From a checkpoint of a small image classifier.
Data: trained on stained colorectal tissue patches (NCT-CRC-HE-100K), 96.8 epochs.
Rows from block 5 of a small image classifier, named by matrix and row number. Rows with one number within an expert belong to one neuron, the router's apart. Each number is 128 + 32 x the weight over its row's rms, rounded and kept within 0 to 255. All counts start at 0. Numbers have three digits each.
After each expert's rows are labels from the 100 images, of 14848, where the router gives the expert most weight on average: "strongest on" is what is common among them; "patch colour" is the nearest of a few named colours to the mean colour under the peak. Only what is clearly more common there than usual is listed. The data: stained colorectal tissue patches (NCT-CRC-HE-100K). In brackets: how many of the 100.
# router: router (model.blocks.5.mlp.router.weight, 32x320), inputs 192-255
# up: expert up (model.blocks.5.mlp.up, 32x160x320), inputs 192-255
# down: expert down (model.blocks.5.mlp.down, 32x320x160, transposed), outputs 192-255

# expert 9
router.9:114111179134153074099150170127059118106153114144092120164154134173110122118096160144117091111138108070119091118151150149093080082112121143065146058145142084098139088080098138141125098144074131
up.0:130152172146126209123203130128093161094098146069170126165181142055089140097135156124104183133064125097108145165128134085175135178150198098185106100182125161186128143132145127112096107107105089
down.0:154124159137120122155146080128135110129080060087161099137163133112116116156119132122127099141110117101201124096083114090118145131118113158077147140114101171049153096083124066124156106075119158
up.1:163065134112101117106186169224135107181175162104130137148171140098121144131157147110118120133182109151151081086070153046162141105138185080124168127143183156151192091090115134149142143129129131
down.1:099146140132133143104092121123140165140129107066092085159108129155103140107097087106135143088135165155090107124089074101188064133107155084110084129137089112120080148162102167121114130188114115
up.2:149107108126084117086099138137107118180172072155080105172139198172133116141101088109109107158122138192180114108117176145125127119183150100105154102063154197130136054131169133052155154113114216
down.2:108144057137109186150139157164117128116130102131120166147123116109198162077128140116102102142098144132177161071128170096134097140118123065114066118188061145114097068117118106094113122137081118
up.3:145160136190164162142183090127138148133100138086129164148071117108100083170115172139091153150175146157095190165134166165098157172100178156171074125194074114113101108148099172156105047069111097
down.3:166125176105117082112121104139141134176141124104140104081103103085116098181132132111105142170146093095085090106158133096136153133129092129082165179108101145093186127069167136079115103051164170
up.4:153134158097152123131115113115101137102124129147134071144155131186136131111097136112104108131061083091079088165117113132096087111142086158097147106091087097121072162135129131106089169102098096
down.4:081095173167109132083077142186189129081080121131069057137118093175128161098124087104130150131123139153155134139100105151197121160107147124159113161135115138113101159147204103144119130161134116
strongest on: tissue: normal colon mucosa (48)
patch colour: pink (90)

# expert 5
router.5:066130139107115129121145144149129095173098089108134139113093146088081178119119120129123154091180110090161131084096092113107062114116094175142137110117050132089135132087066119143102210091079131
up.0:135160075199163167126162097127082116124121116116114102122067087109167138122123138077111138081117077199139143126111143136096195164127133129128097219092211199129058162143169161109185128141207085
down.0:168105099115151166104158160146111135138088097117135159155127105200136087076150134131107206076094161145125170136082117137159120160159166096159060096131129074152088153161208163130167156092078122
up.1:111207126127154086103103089054113146153098140076138119079128098122119081128082126096086118100137077103057166145114124172087211065092123123137150122171124103124166117137108160102088157120147126
down.1:123104145110090095073145141161204130118140100122083059134071097173136146129114076077063140151144104137132099094115156097205148142182108161141144147134126135145135158122116111079101106132137156
up.2:112086078104119130137154123116110121131137124162166159126082148143088124165148147126171119168111086154147127158091150094096139174171122088122105181090140089196083129247166103131088128114152153
down.2:115168094122112134116159081114125141084113123165154092171107196168113075105063134144138110110076167153118132200089059132120169102093164162090150154136128145139172124067147066074125130128121138
up.3:128133118100117122175152131206099106117142103129139111141181096099127126043105033116115120235101091114140110131103107076135115102137088121121098180120120091148168174135096119095048096123110155
down.3:126111152077138128129115100122121143105123163101042124114051135046119167145104099091132151127124100136165119108144141144130144153163094125124153071126099175120121101110151187103196098107133178
up.4:122118118137071086127110137131137138138132151101178140093120185154108168157163131116185142157040131100157139085146114146123104170142105210065135103130134157176111067140124090174162106177114124
down.4:108126119106134148169162091152106140109156114159139110098111161121096098045055128130129111121114125092099136155139075107151155104105090143096109121139138128146153117098122127146170064129144147
strongest on: tissue: cancer-associated stroma (69)
patch colour: pink (89)

# expert 13
router.13:100132143161120182140138120118106123151079135135133136158085131106094165165149091083108105115183106125109147124134111113086121097108133127071117205079134170146141115164084119129143090100138138
up.5:112139145106159096133130119140143151162139143131167149152127110148177112211116142168154141136107109174064143139113118185158202167115195091108124076164194129124100108157127104141214095127151118
down.5:121125078085104087126147141089096103139113101119068133142110124138114113114149109124146095095106138104148109132088172100169217148124125149112139142104112139128180124122152146075181165073160212
up.6:130163142116126056125137161097119104110101164104162131128105135114192093134131165154124077158172119133076177112122099125172151117102119095106121088146163065127145074137093102138153206118067058
down.6:149138147118118077131123127142107103096136153164100139150104107158176125075151087085091121111084172112112103131143157112085200117149090096133143157116065044105155130147152157127100102103128139
up.7:124112171138117110137110130138146155120110147079148094122134102124125166212158148136065166058140146153115151097179131127129085110136097110152076117163157076131039132135096078136176101108129103
down.7:182124148114117106106147152165136107105125092150128132188084161120187145106139102090100142148138157091139143102137156177154195135141142119136131151098108137087165164113144052075146131125101162
up.8:144103165167107169145088141135122102138140103153165098080120087182135133133068150120157077139134111089133167130170097134106105113122192078129136158101094106088141122034108133144117130158120134
down.8:198111176134162163069089175132105166126047136115101099126185083154150145084164147151112123127131150087102126110126090172136150112183152116153105116101178129140041165182183148142150142175121093
up.9:123112201164153166172117118199090108116120097108065114144143138176202132106185122182098079139138116175115141110163127127133146140114131116166123057148114120129090115222139085116136157175122104
down.9:140135228125143122112126105165128109054135065140112101164136069122149171000112140165075119094133148125156158081084108165128153117131121083100117149139124078054065134158126059032161098128131138
strongest on: tissue: tumour epithelium (99)
patch colour: brown (88)

# expert 4
router.4:085131191124094130160134188089106167104176152109143097161138141110090138135166076134191099134147148055154120079129105174121117062133116161094122145113067088086183073074094118115123123127096092
up.0:147130131121144151143120126097093134120111126139110127110086093086179191118089064041168098109090130129168156134133121142099110101167152147087118157125134142137119129163138114147137078126162104
down.0:132136183150087127140096151150170131152083062087111074157099083128152202127136107172121111155160132150086147106091124160154154129102124117165128188111067053094095100159159041107139112138128095
up.1:134082036093130153104106132071143106150188126132138204147136108144098153147106173128186148126121118101164098149087110121120102135152073154147183118121108107126109085103168135082176146117113126
down.1:157149060137117084123115146106111100161098150125126065106178114145133138184196140195138114175165127150138156087130137185146119147145131126175139127109130118081161122156178144195159175143160102
up.2:148143101163162151185147114089143161124105145068136175132166154085105156170118135112065139120126162131151163175067134147091135140138199133129047123102139104115113119115135100127149120083110133
down.2:129135145156143149165094149132211121159111104072119097165147146149156144178126079119069101156138144170116171061078128147168132106085103123158190134107086110011101102118151078143136086152099110
up.3:123155137101136103123099118118141116125131085131111113151157114168095117085173073142105119084088135091106098120084117121183157103150080100104096089141140096074139127133128144115095145070081144
down.3:082099139108118163132080164139024113126152163153096137151091130144184160110131085145071109087095138143117092138151159100138178112131141099171114103104097147131124139147105196070101124101140133
up.4:133108011059103121113162135074141105114182151132147192149131117122102108127083185145174153142140124113176089160082092127129092156132099137177197158138116095115117106104190130079162164094116098
down.4:162166102147135086140122144103078135151106113111133100108174121140146139179189138140140141181156136099123176077120190167136112162183097090184134125104112127100144087151179189176152168116141114
strongest on: tissue: tumour epithelium (57); tissue: debris (27)
patch colour: pink (89)

# expert 29
router.29:081117117217116145147137160143167068171138118042178139131133127085133134159169066084219119156120098170162089159140074098143101100100090114138156123090115148177115115108145143123125157193185090
up.5:122160154114173170159107139138134085098086218124156166158105192142121137157179094175167128116161085116096109084226130105101132152117141093144143136206188061118133166154084125144132142084155134
down.5:143098067138150088150158125133045141100068075112169113148100129143151107134202166134132124154123146170138215112109163185116123121159127120121098146183099079118136121108197081169094154133153091
up.6:111173155132107155123128110073152104112094113124156087133149131159111171146086092102156117152070038117068124148122129162106077156115073102134132194133139175134127164158094153129142071131115149
down.6:135151145158125102176195120149113162195119131126162114088153144154138143162135110171123110105108105114146081123167114096128176117155162163133140139131089130168178146156135157183123159114143090
up.7:139073136141169120094160106145106103128193142128065140159052102136153101094195129115049142116138187123149150143187130102112143140099152129145151187111092114121154094116137134130155090120128155
down.7:160105081135178133123111168103138141087149107173075153158102124097143139098161088099062083127133082165090173167068103165099136093076054167139111142129123143126133134132116057187179171139130186
up.8:133159136120103139146154142151155098142122228113166107124166141106118133155167120117167132152111135134099115117194114139154144161105158159147098127199123027130076180182087097172106128163171082
down.8:115114108145172112171151144116111128160068046108206068201150090151097154099157116098167116123172152200127166108078109214153146162115161122124138135167126100124146141119204069180104165164154053
up.9:063168154128119133092104133078138112130142168143117127168088120138157114086157134157063080084143144064113145126069114172059157148086125151152140126160172116121164128094149104132156022136137105
down.9:130130091122168144129132133108134180057177200136136110134097134154188142156147101115160060112134072142144119150078095146134154090132074173123146097102166155107108126144138129204092117185136157
strongest on: tissue: adipose tissue (100)
patch colour: white (100)

# expert 22
router.22:133132119061162063116075179092116134153130125144104106115152093130088102102127099064147124119081142069210098113079075099134135078138144111116163130085116156155179138064126169131141146148144159
up.0:085174132079176126063148123102116136021110167172084120146114134137190182125104129114106204119198106147151137168105134149137107098097174103061145043094153154131097127112106117114151120081140140
down.0:110142113102137105106142130113117084135153107158064168173182157165126127106128092148182122130172127120096124162135151103122144114130164149141129134121164184109139142119159108142072148167166176
up.1:091139139136121193152110117214139164098117130068134114121103133112147140136109076115093162109153151178099186147125161150107098163147112164140054161142087150128091141165198094088119106149153129
down.1:100129104102123121115116130124120153128174117072094112074147149087111113089075169133147187117126174127131168144158088161145157168125120076116138152154159140154085171112147096200133148118107152
up.2:056144131134099158137119154200146170123186195142156159074164156120136115131110103137154121145146115131103099105133146111100114110153117112107140136171087115150168106084167128069134099120100122
down.2:069127105114142170184185069145056151138100138078115070072125134134083144085036142149118093101095179161106157167109083116118168083099130132069144147138139163110144154096103132163139171108149116
up.3:106108180091149113122132120105167064137163181116128111168138125156132142109134113181119155140147169108121154127154165102108095119127134105107135129088107075071115155133090097137134084134127163
down.3:098167169173150126097110158148094117134103107111123145171151086121141193060117126155143139075155178174117147106111055123112140127138113077122120154108108137126138176129166117114104177128130129
up.4:109156129085109151121136087145108129049151204134167128088121162130153166164128140129122144159161145154116160149128139143148166145185158137122113106126104066107103145209164099095150094130094135
down.4:126112149098141124132101132113127103174180107125125129144123112101142121132114160105157056122136040151131128223086078239160173128090129144138118088111124158090110132120169075142107136139111171
strongest on: tissue: normal colon mucosa (63)
patch colour: pink (65)

# expert 6
router.6:125141106104116123156115088142104199119118067086104154127116141126167092091102160182110148108085154179120117120177178136127185157152200098147136109124097168101082085172194174118111078110116160
up.0:065183115081169072097091171104150138231164115117154120090137143184157138131137077127140107099098125127111114139189131101117115075148116069121094110119210122080105143133167153098086137146145120
down.0:161052130129139110115132178130151102182099143102110140105101094099165139112164116132178143107143142075138081119163169137194127162127219196175156086103161128157200161149147101214201153120170153
up.1:101100101197184180129158108197150114120126082161056135148108106099074131131105130087090127104134152133165152186117157130133096159072121119151176181109113115131097207143063149181108138121100163
down.1:118140091172145129121136085073131154095057080109123124127147142105074072077122154177160104101081126105162127197114107161118043106064157147096120142138146144178177127166151161122114148170124114
up.2:136137128156068127118183129154161110111207169155088160136076137132065147141152121153135145133202165131180085082074119158151122134122130092123176227113176125176154063130129106099169149108201151
down.2:088182149132074119141120064118144140170166113113171103148129144173096115108091147124103057175134123114135130135090114129144130097105118147081189189096146193154127103113078094085107038135162143
up.3:130132162132143093080085240107089121153198105092134098088114130122139112090118109131098093112069153078097107143086136049137148126178158077084100110089156127142163102092163149121085122166154146
down.3:118087131167165118150121179135124105147071047098165060138098159120125130127142148187151145122112096168146126120146166164183105127105155135164161111162096084095176150142125128120143208130131124
up.4:122116122127173099149139196074083134150164152093177101090129131115158126089128071145133114148120130081102123116133133105098147121195186091086090066122126113185171060144147145104096106150162144
down.4:098141089155123170159078197120085102133076076117127093143148126123137151133168111143114123150122149180154124120054165199146150114114165135124180093162120097041153150128157063154059152167193085
strongest on: tissue: smooth muscle (61); tissue: debris (37)
patch colour: brown (69)

# expert 23
router.23:161102175076111147182124158130142115148099103180096120131112129174169099168115103104145066158163085143107130136064144160118122126176115073117077186086133178158133146151057087134097114132157137
up.0:110055148131057138059109134155123076077165157147140105131125094124110130112161090113162125164131086129142123102128101059126085139116127112102116063106145102129091152142141122077136130091084149
down.0:147159105156159180215165124121133144137121105134123147135156151054183126142058112138083128066082152099179160110128142102091181143122115076082128145182087109129159109087141075130114129105068130
up.1:128158113118133179200090053176140076139109164041102111125105114102123138129086120132135161109149146086159103103108125123180101177136147153152125127093188171106128164130147122135118133087135116
down.1:110096114069108117131132103153134081129179140123113121196124157129084126057102186116154105127135090152147101176135161083133148137104150120088096137115121132188111164084104130096139152114084175
up.2:114142171118114177134082140112159170121126108168131080104135124089145100119170098209131114097115135153113151112114143148087146106121121127140106128180109125155145127170136131135131152080129157
down.2:107082140081155146095158141140083081143145123157117164154169130132173171109145117115110064097147103151140148182168153137108178068132155086140144081071145155083139174119106115106082160144116162
up.3:122156162084091133134188142127110084127115157148151157146055155129137121132085188122149110099156104130167140127105094152127094154066183145101105082180186161110127045105127099168137089152074116
down.3:124153165143066136156088135122179137178071134113117075135106100125144131133075092085074057160105119119122099099125074120128151128116117128103145175134121146138152131115145114081128052128091110
up.4:108115082108129109136159090107077072070128121154143138104150102155151113120096073103185175176108102082119104144090137076170166134111160099148131117110183178141122167126139118122143094058127191
down.4:185108147155090183127141132169121084086160136108182147131089158154140123148119162093092074148081082125155082113108149081055131129118117135090098106119096174159168089097145082090150131053100189
strongest on: tissue: mucus (76)
patch colour: pink (77)

# expert 16
router.16:122179178107075105122160162126105096064112144150141121066101096161126127103159141166172103134136084121084158121162082155127126100138106160110134151098157099114097159100162186122125144167160162
up.0:126145136155123158119138108132129103115104173105170156085093121212127157150145144143135152117136111154154150075149120108106093183163059170171123108120167143065041169157175124147140146104144069
down.0:111147144090104111129106101166186081147152131115043073176089170161107073116107068065087093159153091145124097144108125099180168119119120167105155152083104159143155187086108104097139090136147178
up.1:134172108139151150138128049116175128162045176185137105184143111153092166099108165112150157127137100119136142125110113168185113150147146167126179129128141141147147121149107159175129022138098107
down.1:098112073132135104137184129141163139126129080082040176100216119163131087154109108173153103112129189121128101074147186136095183176130191138131113121155164167152125090115111120141059103135150109
up.2:115122150172124129096143100142124044161113166097112108091136110126150125159118121111172143137136132156143120097015111075192118134117121134127088084122139129175103197168128156154153106089124130
down.2:153143089102117081097111120136170100131120114100043092163050130151144134176122106084096130084146058146125101098137149171169127137147106128163133134089085163126154200128116133144163137123151150
up.3:056162175111122126143133170143118121191098165051113118142117115175123171163137109088120116150109097124149135093153134139124103087102112123098099153096132084123175088203142121137071092118139090
down.3:192083109153142093078141138120151099150097089099142158090077125079175138173143165095093112110106073097109102097184132178109165157139102156139120114152152098102134079137141119154187096081145143
up.4:113143187114152137153116182137108110151068140062131111126071094172187147193115094128153091150083102171086120164201137107153134125098171129053084121093143088109105098167175124149087154187165097
down.4:197090131140117082068090147143140103143105107096140116066078108121194162194171110144110135135124132133091117096176159182150164154174101152172162114141120093103137123136147107136183121072103164
strongest on: tissue: smooth muscle (90)
patch colour: pink (100)

# expert 21
router.21:131074130114071139061115101077157126167136144150078092089140115117143098150130071086151141126130125085109178109145163128103100154161087099105128146090110115122110172128066100132159095113162121
up.0:090132140160073133146128154139149144168093136129127128110093134094127074154134151164174195126135141172088112159149135124127124138156047112159110116145152108144093177179071176130130191121103130
down.0:178111253142155134105116105124109151158175149119121093152093148104074171173091134080131145081083103180129113144099132091075164168158147152115166109142098133055131098095082151060110086100075130
up.1:107182131110190111119170104135108087136063072123157092104162145127123114073091121110115103154129077111110102112124100146089130094063106124130154131100117149093150128082077094124080133138122159
down.1:166087121054164118109131102078119121170073143126078106082109077126059139148156120158176093147160113107131145164174176128150147123120175195113151096156152184088132115086134143112169117141149212
up.2:103153123110119135163106210132131152102195180100094112094108137127147165132064100125222073140120101106143063138143153163148092101115154142107124124134166100134140078078200110144110101116099078
down.2:146119203137133191161059161097186215139108126145121075124141090129145190037105114159127138090160143159176177138125108172148168134116100047169124149146112086105099108166169113083124125168126076
up.3:154099065138101167145104153144163140168133205113173115090071091110188071179095132105171114113092084149063062112091105077115124163107169114093083156200133057167114112110195101115138158105162057
down.3:105129127109135157160123167125110123152182085146159149181122139156166137106076144169085133099154096144150149124125152167133188156065180048170150157158072111103133137169120099126080171173132126
up.4:079101147113113101110131177103124188158181039130034203196107154142049166115128123119075114133159153081174152149059112109116131119078123125134159149072114129083153116095138149130117155142075168
down.4:137122154165125124123149146135199137155051094084128076163152106088145143136107145136122153086099095078122136056102108181111159124102068122167117182173094146097133120126159093183136099122139074
strongest on: tissue: tumour epithelium (47); tissue: lymphocytes (44)
patch colour: grey (51)

# expert 24
router.24:155102142087113100125108149133118172099157113127138102098133135127138122113046146147126102089095096185120176144119161153083187129136114142185166119152092153158109150113124124102210160190144162
up.0:130093114043097138146171063080134160077166166160155152148149139168145161140065114111177145142122072152133164113185134207129172116118116125159148123194087114135144070179162116123171108117138090
down.0:177137151067125116110123101107134110157079069123067158105050105107154112159143101187132134183089102174140126113124173104094152132119130211154098114168107152061129132110169133124133141144170188
up.1:130165084164115081114152133096139177155104128200153120083145161134140123141165145064127163143099187124172064174143129148100139109158130124110167178078099182185168129156203151107118203118121120
down.1:106197146097137105107119128155111062088104124118105074143055109143127100181153155156082132115064133140077123097106116133143163162149165116162067118131112070173107168118150142147168125203116223
up.2:147144079080110131145163059045141156115110116139154116118122134166152148133066134156160138161133098158155182136162161218136173141123153147151121105173124067103102088206149131140137095093154114
down.2:165141152079132128146118086127133118152069085141067163120094128118143130151103147180138132167085116185132138128144154070074165128101133185146107114175084171079167112084175134065138120157127165
up.3:143149130209052152181142154070110122112136153215137138115131090190123090132167123157123165131087111134123115147168154130150086123124121142115135147123149109152135109119131123168148158069119150
down.3:080112152183092179132050119146164176142172148086127098143091158104115093076144126136133160164131151140132141091116067108098057157116113134136178145138128116128092133145117102147099135121069138
up.4:156142131088153077153189129114131036150137083145155112122176155144158106103171172163088143107068106077113165129109079114158168144136119158081141146145085160140155115125147100184174196158123123
down.4:101138139088163131108194085112149104156147188097206122154095093187136144164129119180118121061113068161122129189120154172114127117149107126134139125127164111117129107147181164108078102108127151
strongest on: tissue: lymphocytes (100)
patch colour: brown (91)

# expert 26
router.26:201141095101133109136128134164115200175145115205079146133157135191165131111081144127076084114089083160133127164123096095073152124117156104132142165128168152136108162148150162116107095163155163
up.5:134173091142091156127122086154118123090138135197162153148135139156113132092128094103117107136134132141115107160094112116124139133158123092149131169139127128177139190126122114120131142113126141
down.5:092114152089162098109112098136088094134159162116122095114173113124085117125180123154168167149141104154078144187094094101169161102142179099105168118066186164184144161093120096118151136170180176
up.6:142173100142103135105121132059100126166125130167139121153135150158186170108110161176113148152142068106084095122161181058088135098201082124119129132163135072128151204135150112103181130143150139
down.6:095112126089103104102074091110103055194151104109078095074102103154161139085128153173133138138147107105105158209140144127154156163166178160095125115094147134194107095075150123151160185175173184
up.7:148165189094154103125121093110096093156102103131102122159126144138113125122103184119130135118185100116128090128150163082163128099124074139135174143141113167130129164087106160128139104205152153
down.7:128124121123106141133147129099106115128135091141060173113146080120145110030133077088087148105182142160164143135080153149161126151128181121143123130121123095116108152131127128130072144137071178
up.8:094068134153141167124113155121098104092115101202091124179113128109113166146151099137133119150134168097170167031139126122125082119110153110165076126052128149076139119128122149171120132151119147
down.8:081156107215127116118120141160190095174148173084084112127193119145097093142162112099110142133156112143087084112176167172091144183164116113108100132171123093123123070151138106188213086104130101
up.9:115136104160131176085117065167119107108116182155166146168118172122081123094131041052123121147145141131120134128063149087113091122119155122122113141157091143164180209106138104088139146065138064
down.9:122116150134147113117100154137118138148118118119126086139161083088063103117180124156188159110149122172097143118095075112164143099141146066120169091077189155176118179136149135126159157095125149
strongest on: tissue: smooth muscle (61)
patch colour: white (99)

# expert 31
router.31:128129145178137115118091160101130123130162196075170120202130151142123104178150129121111154102086144107103105142183191084128128131080168141104109063180139086112073129103148146081132139162085087
up.5:122140106170154196184147135124061156106154167140152131157105080092106134174119104078146136158156121158182131126112095166113094134208138149093073145113164144141157068126137156120106150065183086
down.5:143127120143136120178114143082085109128137101074125122187114123133106160154124138173154180078165156126118144110093115075112094114157105095164083160164112111138160122153153112166122117154083056
up.6:144145145153113147097080116082102095091167134155118136140103067107083164149164079133122137085145077125131117103143124155126140144082090149086100128117181158081152092144126171139143091053141132
down.6:160152149180157121150114130119076171104121107129146131105105174076132108152100166125125152127096095078136113074133172107071145096109088091098097192142084124089153046109128157159139116120097092
up.7:153163105107129136172125069100149148087058139084127132116085067143115104101176102090117143140132172146124142072149117199094163110128115197106132119156174150136132126195082171096166127087106083
down.7:167095113196134101108133128136097169084132112101165141151194140103129108130105149151187154102062137116148113141108105103103074130126161130141109169143152075107144131130153103153143122125126085
up.8:123186141159130133170135095082136188081061121137152125110148113144118113136142157169176145091104116108117155138086124230101139118067103206146134096123097195088141051152142188138151011105124114
down.8:143151097113125099128097106109098124125170134116186147114141122145101093185108180125114126142144022130109117151149045143081117135151110153133131134107157145154169123122115105204194070128146144
up.9:116168121088126113102155137092150117095090132056095117108138063117130132068140138118124137167127144106126098099107114124128168104100151148133125120165137163115192112159118094100200110100085075
down.9:139104076183142101153157111126109148159105100106181128151179155110132127145153154117173175128074086069148099099129137112131126170094160093169120137148127094084137139134157105119143170098106111
strongest on: tissue: smooth muscle (100)
patch colour: purple (31)

# expert 14
router.14:158141077087151092137080048117147096056163148097083147123154085152131107134097172127184155181144121098124136112109072182152183154122125166172183133162145124069189139170141140110143074094161139
up.0:125093140112152166165148117069141103106063134159095123133064069135123119106114145157135086107109093137114140145076135129050122157109082167124121168084131142118067145175099096116100125147145129
down.0:143126088100108076098081088114145091124156124120200081143119127118115095157121179193144110159136123108111077198172110086179158048154196167121153128071120184161168173091103110085130167114130179
up.1:141126113141155162138144123078134110086074108085140124154100109059075088116142127086084113124142120090114079148136136105126179088138086114123162132121096088113123155146083102148114175078177188
down.1:166100080105114116154146121076079112134129146134097159100159117045109081171140133165132157120154151105123126158136130136104131157153162104139122095097159150207173131103165168181162174086138133
up.2:143179142080107140149122143121146153180123095130116150182141145145125081168121085149158159146139125139129139133149175078142115116137072101114133144170154123175132126129115166118072133145104202
down.2:147110178094144128121127105099167182144119145103101121167111102159145132105185032083086088117149082105143124132160132179118207123134071172103142149127107083163073104129085134112178071083194150
up.3:113134123155124122106103107206111110128146086157115139122121073137174148145111124127071133102075126175103182159112137120120093153176095111139110160137101107169082162152091130130070116153107147
down.3:093145088108180170148127106082064176107148081135115138120121152112118112048139083140165120096120124152154154153072142132096112127094152104073099109144104094142126134117074136135045096116110096
up.4:090155112115127077166094110177152054161113151101149119124191129118103109091156110069120166170125142074139141190110129120160100165151110147165120168112119155106149111029095135117150133116154132
down.4:134075134084090077120130087139172105120165107121155124154109150073111110135096132099088147141156082086150073104145134111140174128166111165121131189147107110129162097101136067135123095080155177
strongest on: tissue: cancer-associated stroma (64)
patch colour: pink (86)

# expert 17
router.17:120164154149150123162183126113117193094146071123157159115111131165066116126147137161096150117174142140177171099158146176138165140112160180177110078082128135133150096150135162145139127163058108
up.5:078094121098165117115129148112084069137157083125084110096106154156144138128094141134119128121124141091160129165112161051092158120132092144109135084130159124117103185141180146076123094105107170
down.5:131157110128159123174107138107142137152132074139085120141114127118123132078127021145177068152118083147085056078158146116123041118135068109128135138118162137116149124144087118130108119183144109
up.6:093088063107122148130142108166070112139170089108123170103151105127099097146090138088081150139093143155170119135130143070143153143160070094162178189063133154087078135138162135141050131121185207
down.6:130185163102111129174083139153124141105148065092119108121094090107128108046112107125145142141162152157109132107167058104146149124153075141106139128103088111178123140078132137137113098099163158
up.7:108086024185145185120157104089135126147141129147169175105139137123146084168119144123106162084108121061142151163129163120147169123143115080140168168161191118083173077099139134103155109140167109
down.7:121194045116129148083103097110131126131133056105180119173136152144136130098057191180131054107125177148146125187108180145125123122132182138084150148137139153112149114098137121059119182169114159
up.8:141056114100119132091123092084125055104155129161149154135099161103117189097102100126137112137132063132172152111146114123116126128205163116111127098102151162121174124155145125129181114097155087
down.8:156103155095089085083104103122173094180132128101113073128127082178149132185169128116114109184151088142092083141198114110172169127168116176138172121085118147097141114080096126081160104124159173
up.9:127059122080134166137142122211131154112084185103163136139175121145096145130112124034161113121136147087149098090075122024113170128127145166107102128197127055122155123073082096134200146114134086
down.9:119113142142104122153144143162155187125063049101124056151138108166135133101076100118106174078054143134143164097100069128118131119108124105116115162205104100132142094132185120108099137140146065
strongest on: tissue: debris (71)
patch colour: grey (68)

# expert 25
router.25:145104077126118154091183097149116209112060083138125136132124136123151097159102176175148131091092169164110141100152105132157151089110130195156157145162113111098098146134109168184108128150075130
up.0:132111133157099182077104120114180100158132197161126147123060141074155182142173111101165183200132112165095138097138097128122066101147103099074117119158095108122122161191095146173089139092100144
down.0:152126109132080076147132112148162103156057112098193098143103132101103116136105181128145096139118150146103127062175090106112136051175147144079147211128117077143151163104125091146106103080109122
up.1:112132110191056074090158135102144093120128141144184151079092090112160148161129161080170190121188122145135150124178121138155151154085128145108112113172131127125104124125080170149109100176117136
down.1:115112121131127122197155078134114132108107107123136136097116136096082114091080183130136142099090147121154099129142103112093105108105115138068088177170108090105194097094157129120108142099115114
up.2:102165182130138088167107181085155108164157179170123124116110068178065159133124131114153064098081113108137099120151083133113113143084068135170152164104112140076119149168140154149131154192180093
down.2:124114099146096135125178167142122125132097102140166101112130118111137148182130171124100147125096196124134173129088157231144132132095183115176122149150133095216138169130204134161100127103102087
up.3:097084131148116143121059130111175168102124088142104106123121199190138141136088138154171124138081149077084123118123129147127145088116155131112183101149158110107181168158119139101110119140080121
down.3:107091103076123099088108129150057079117117175147123175182149049118056139165098147128137120169202116126039117082105154118183123121147132126165126163115128157146120116149109131162142152094201149
up.4:150118186098119151130088125104089132117094110128097137171099104118050067090121121148063144118109125130118165117066155144129170132105063112163147081148117132184112065184068117111062089160106171
down.4:099059115146107127134089128188136097139111125065087063182056094212134162112109081107114150155176121187097147114149129136167081158102083086166100150107098112052097173117167137106128102139152140
strongest on: tissue: cancer-associated stroma (82)
patch colour: pink (70)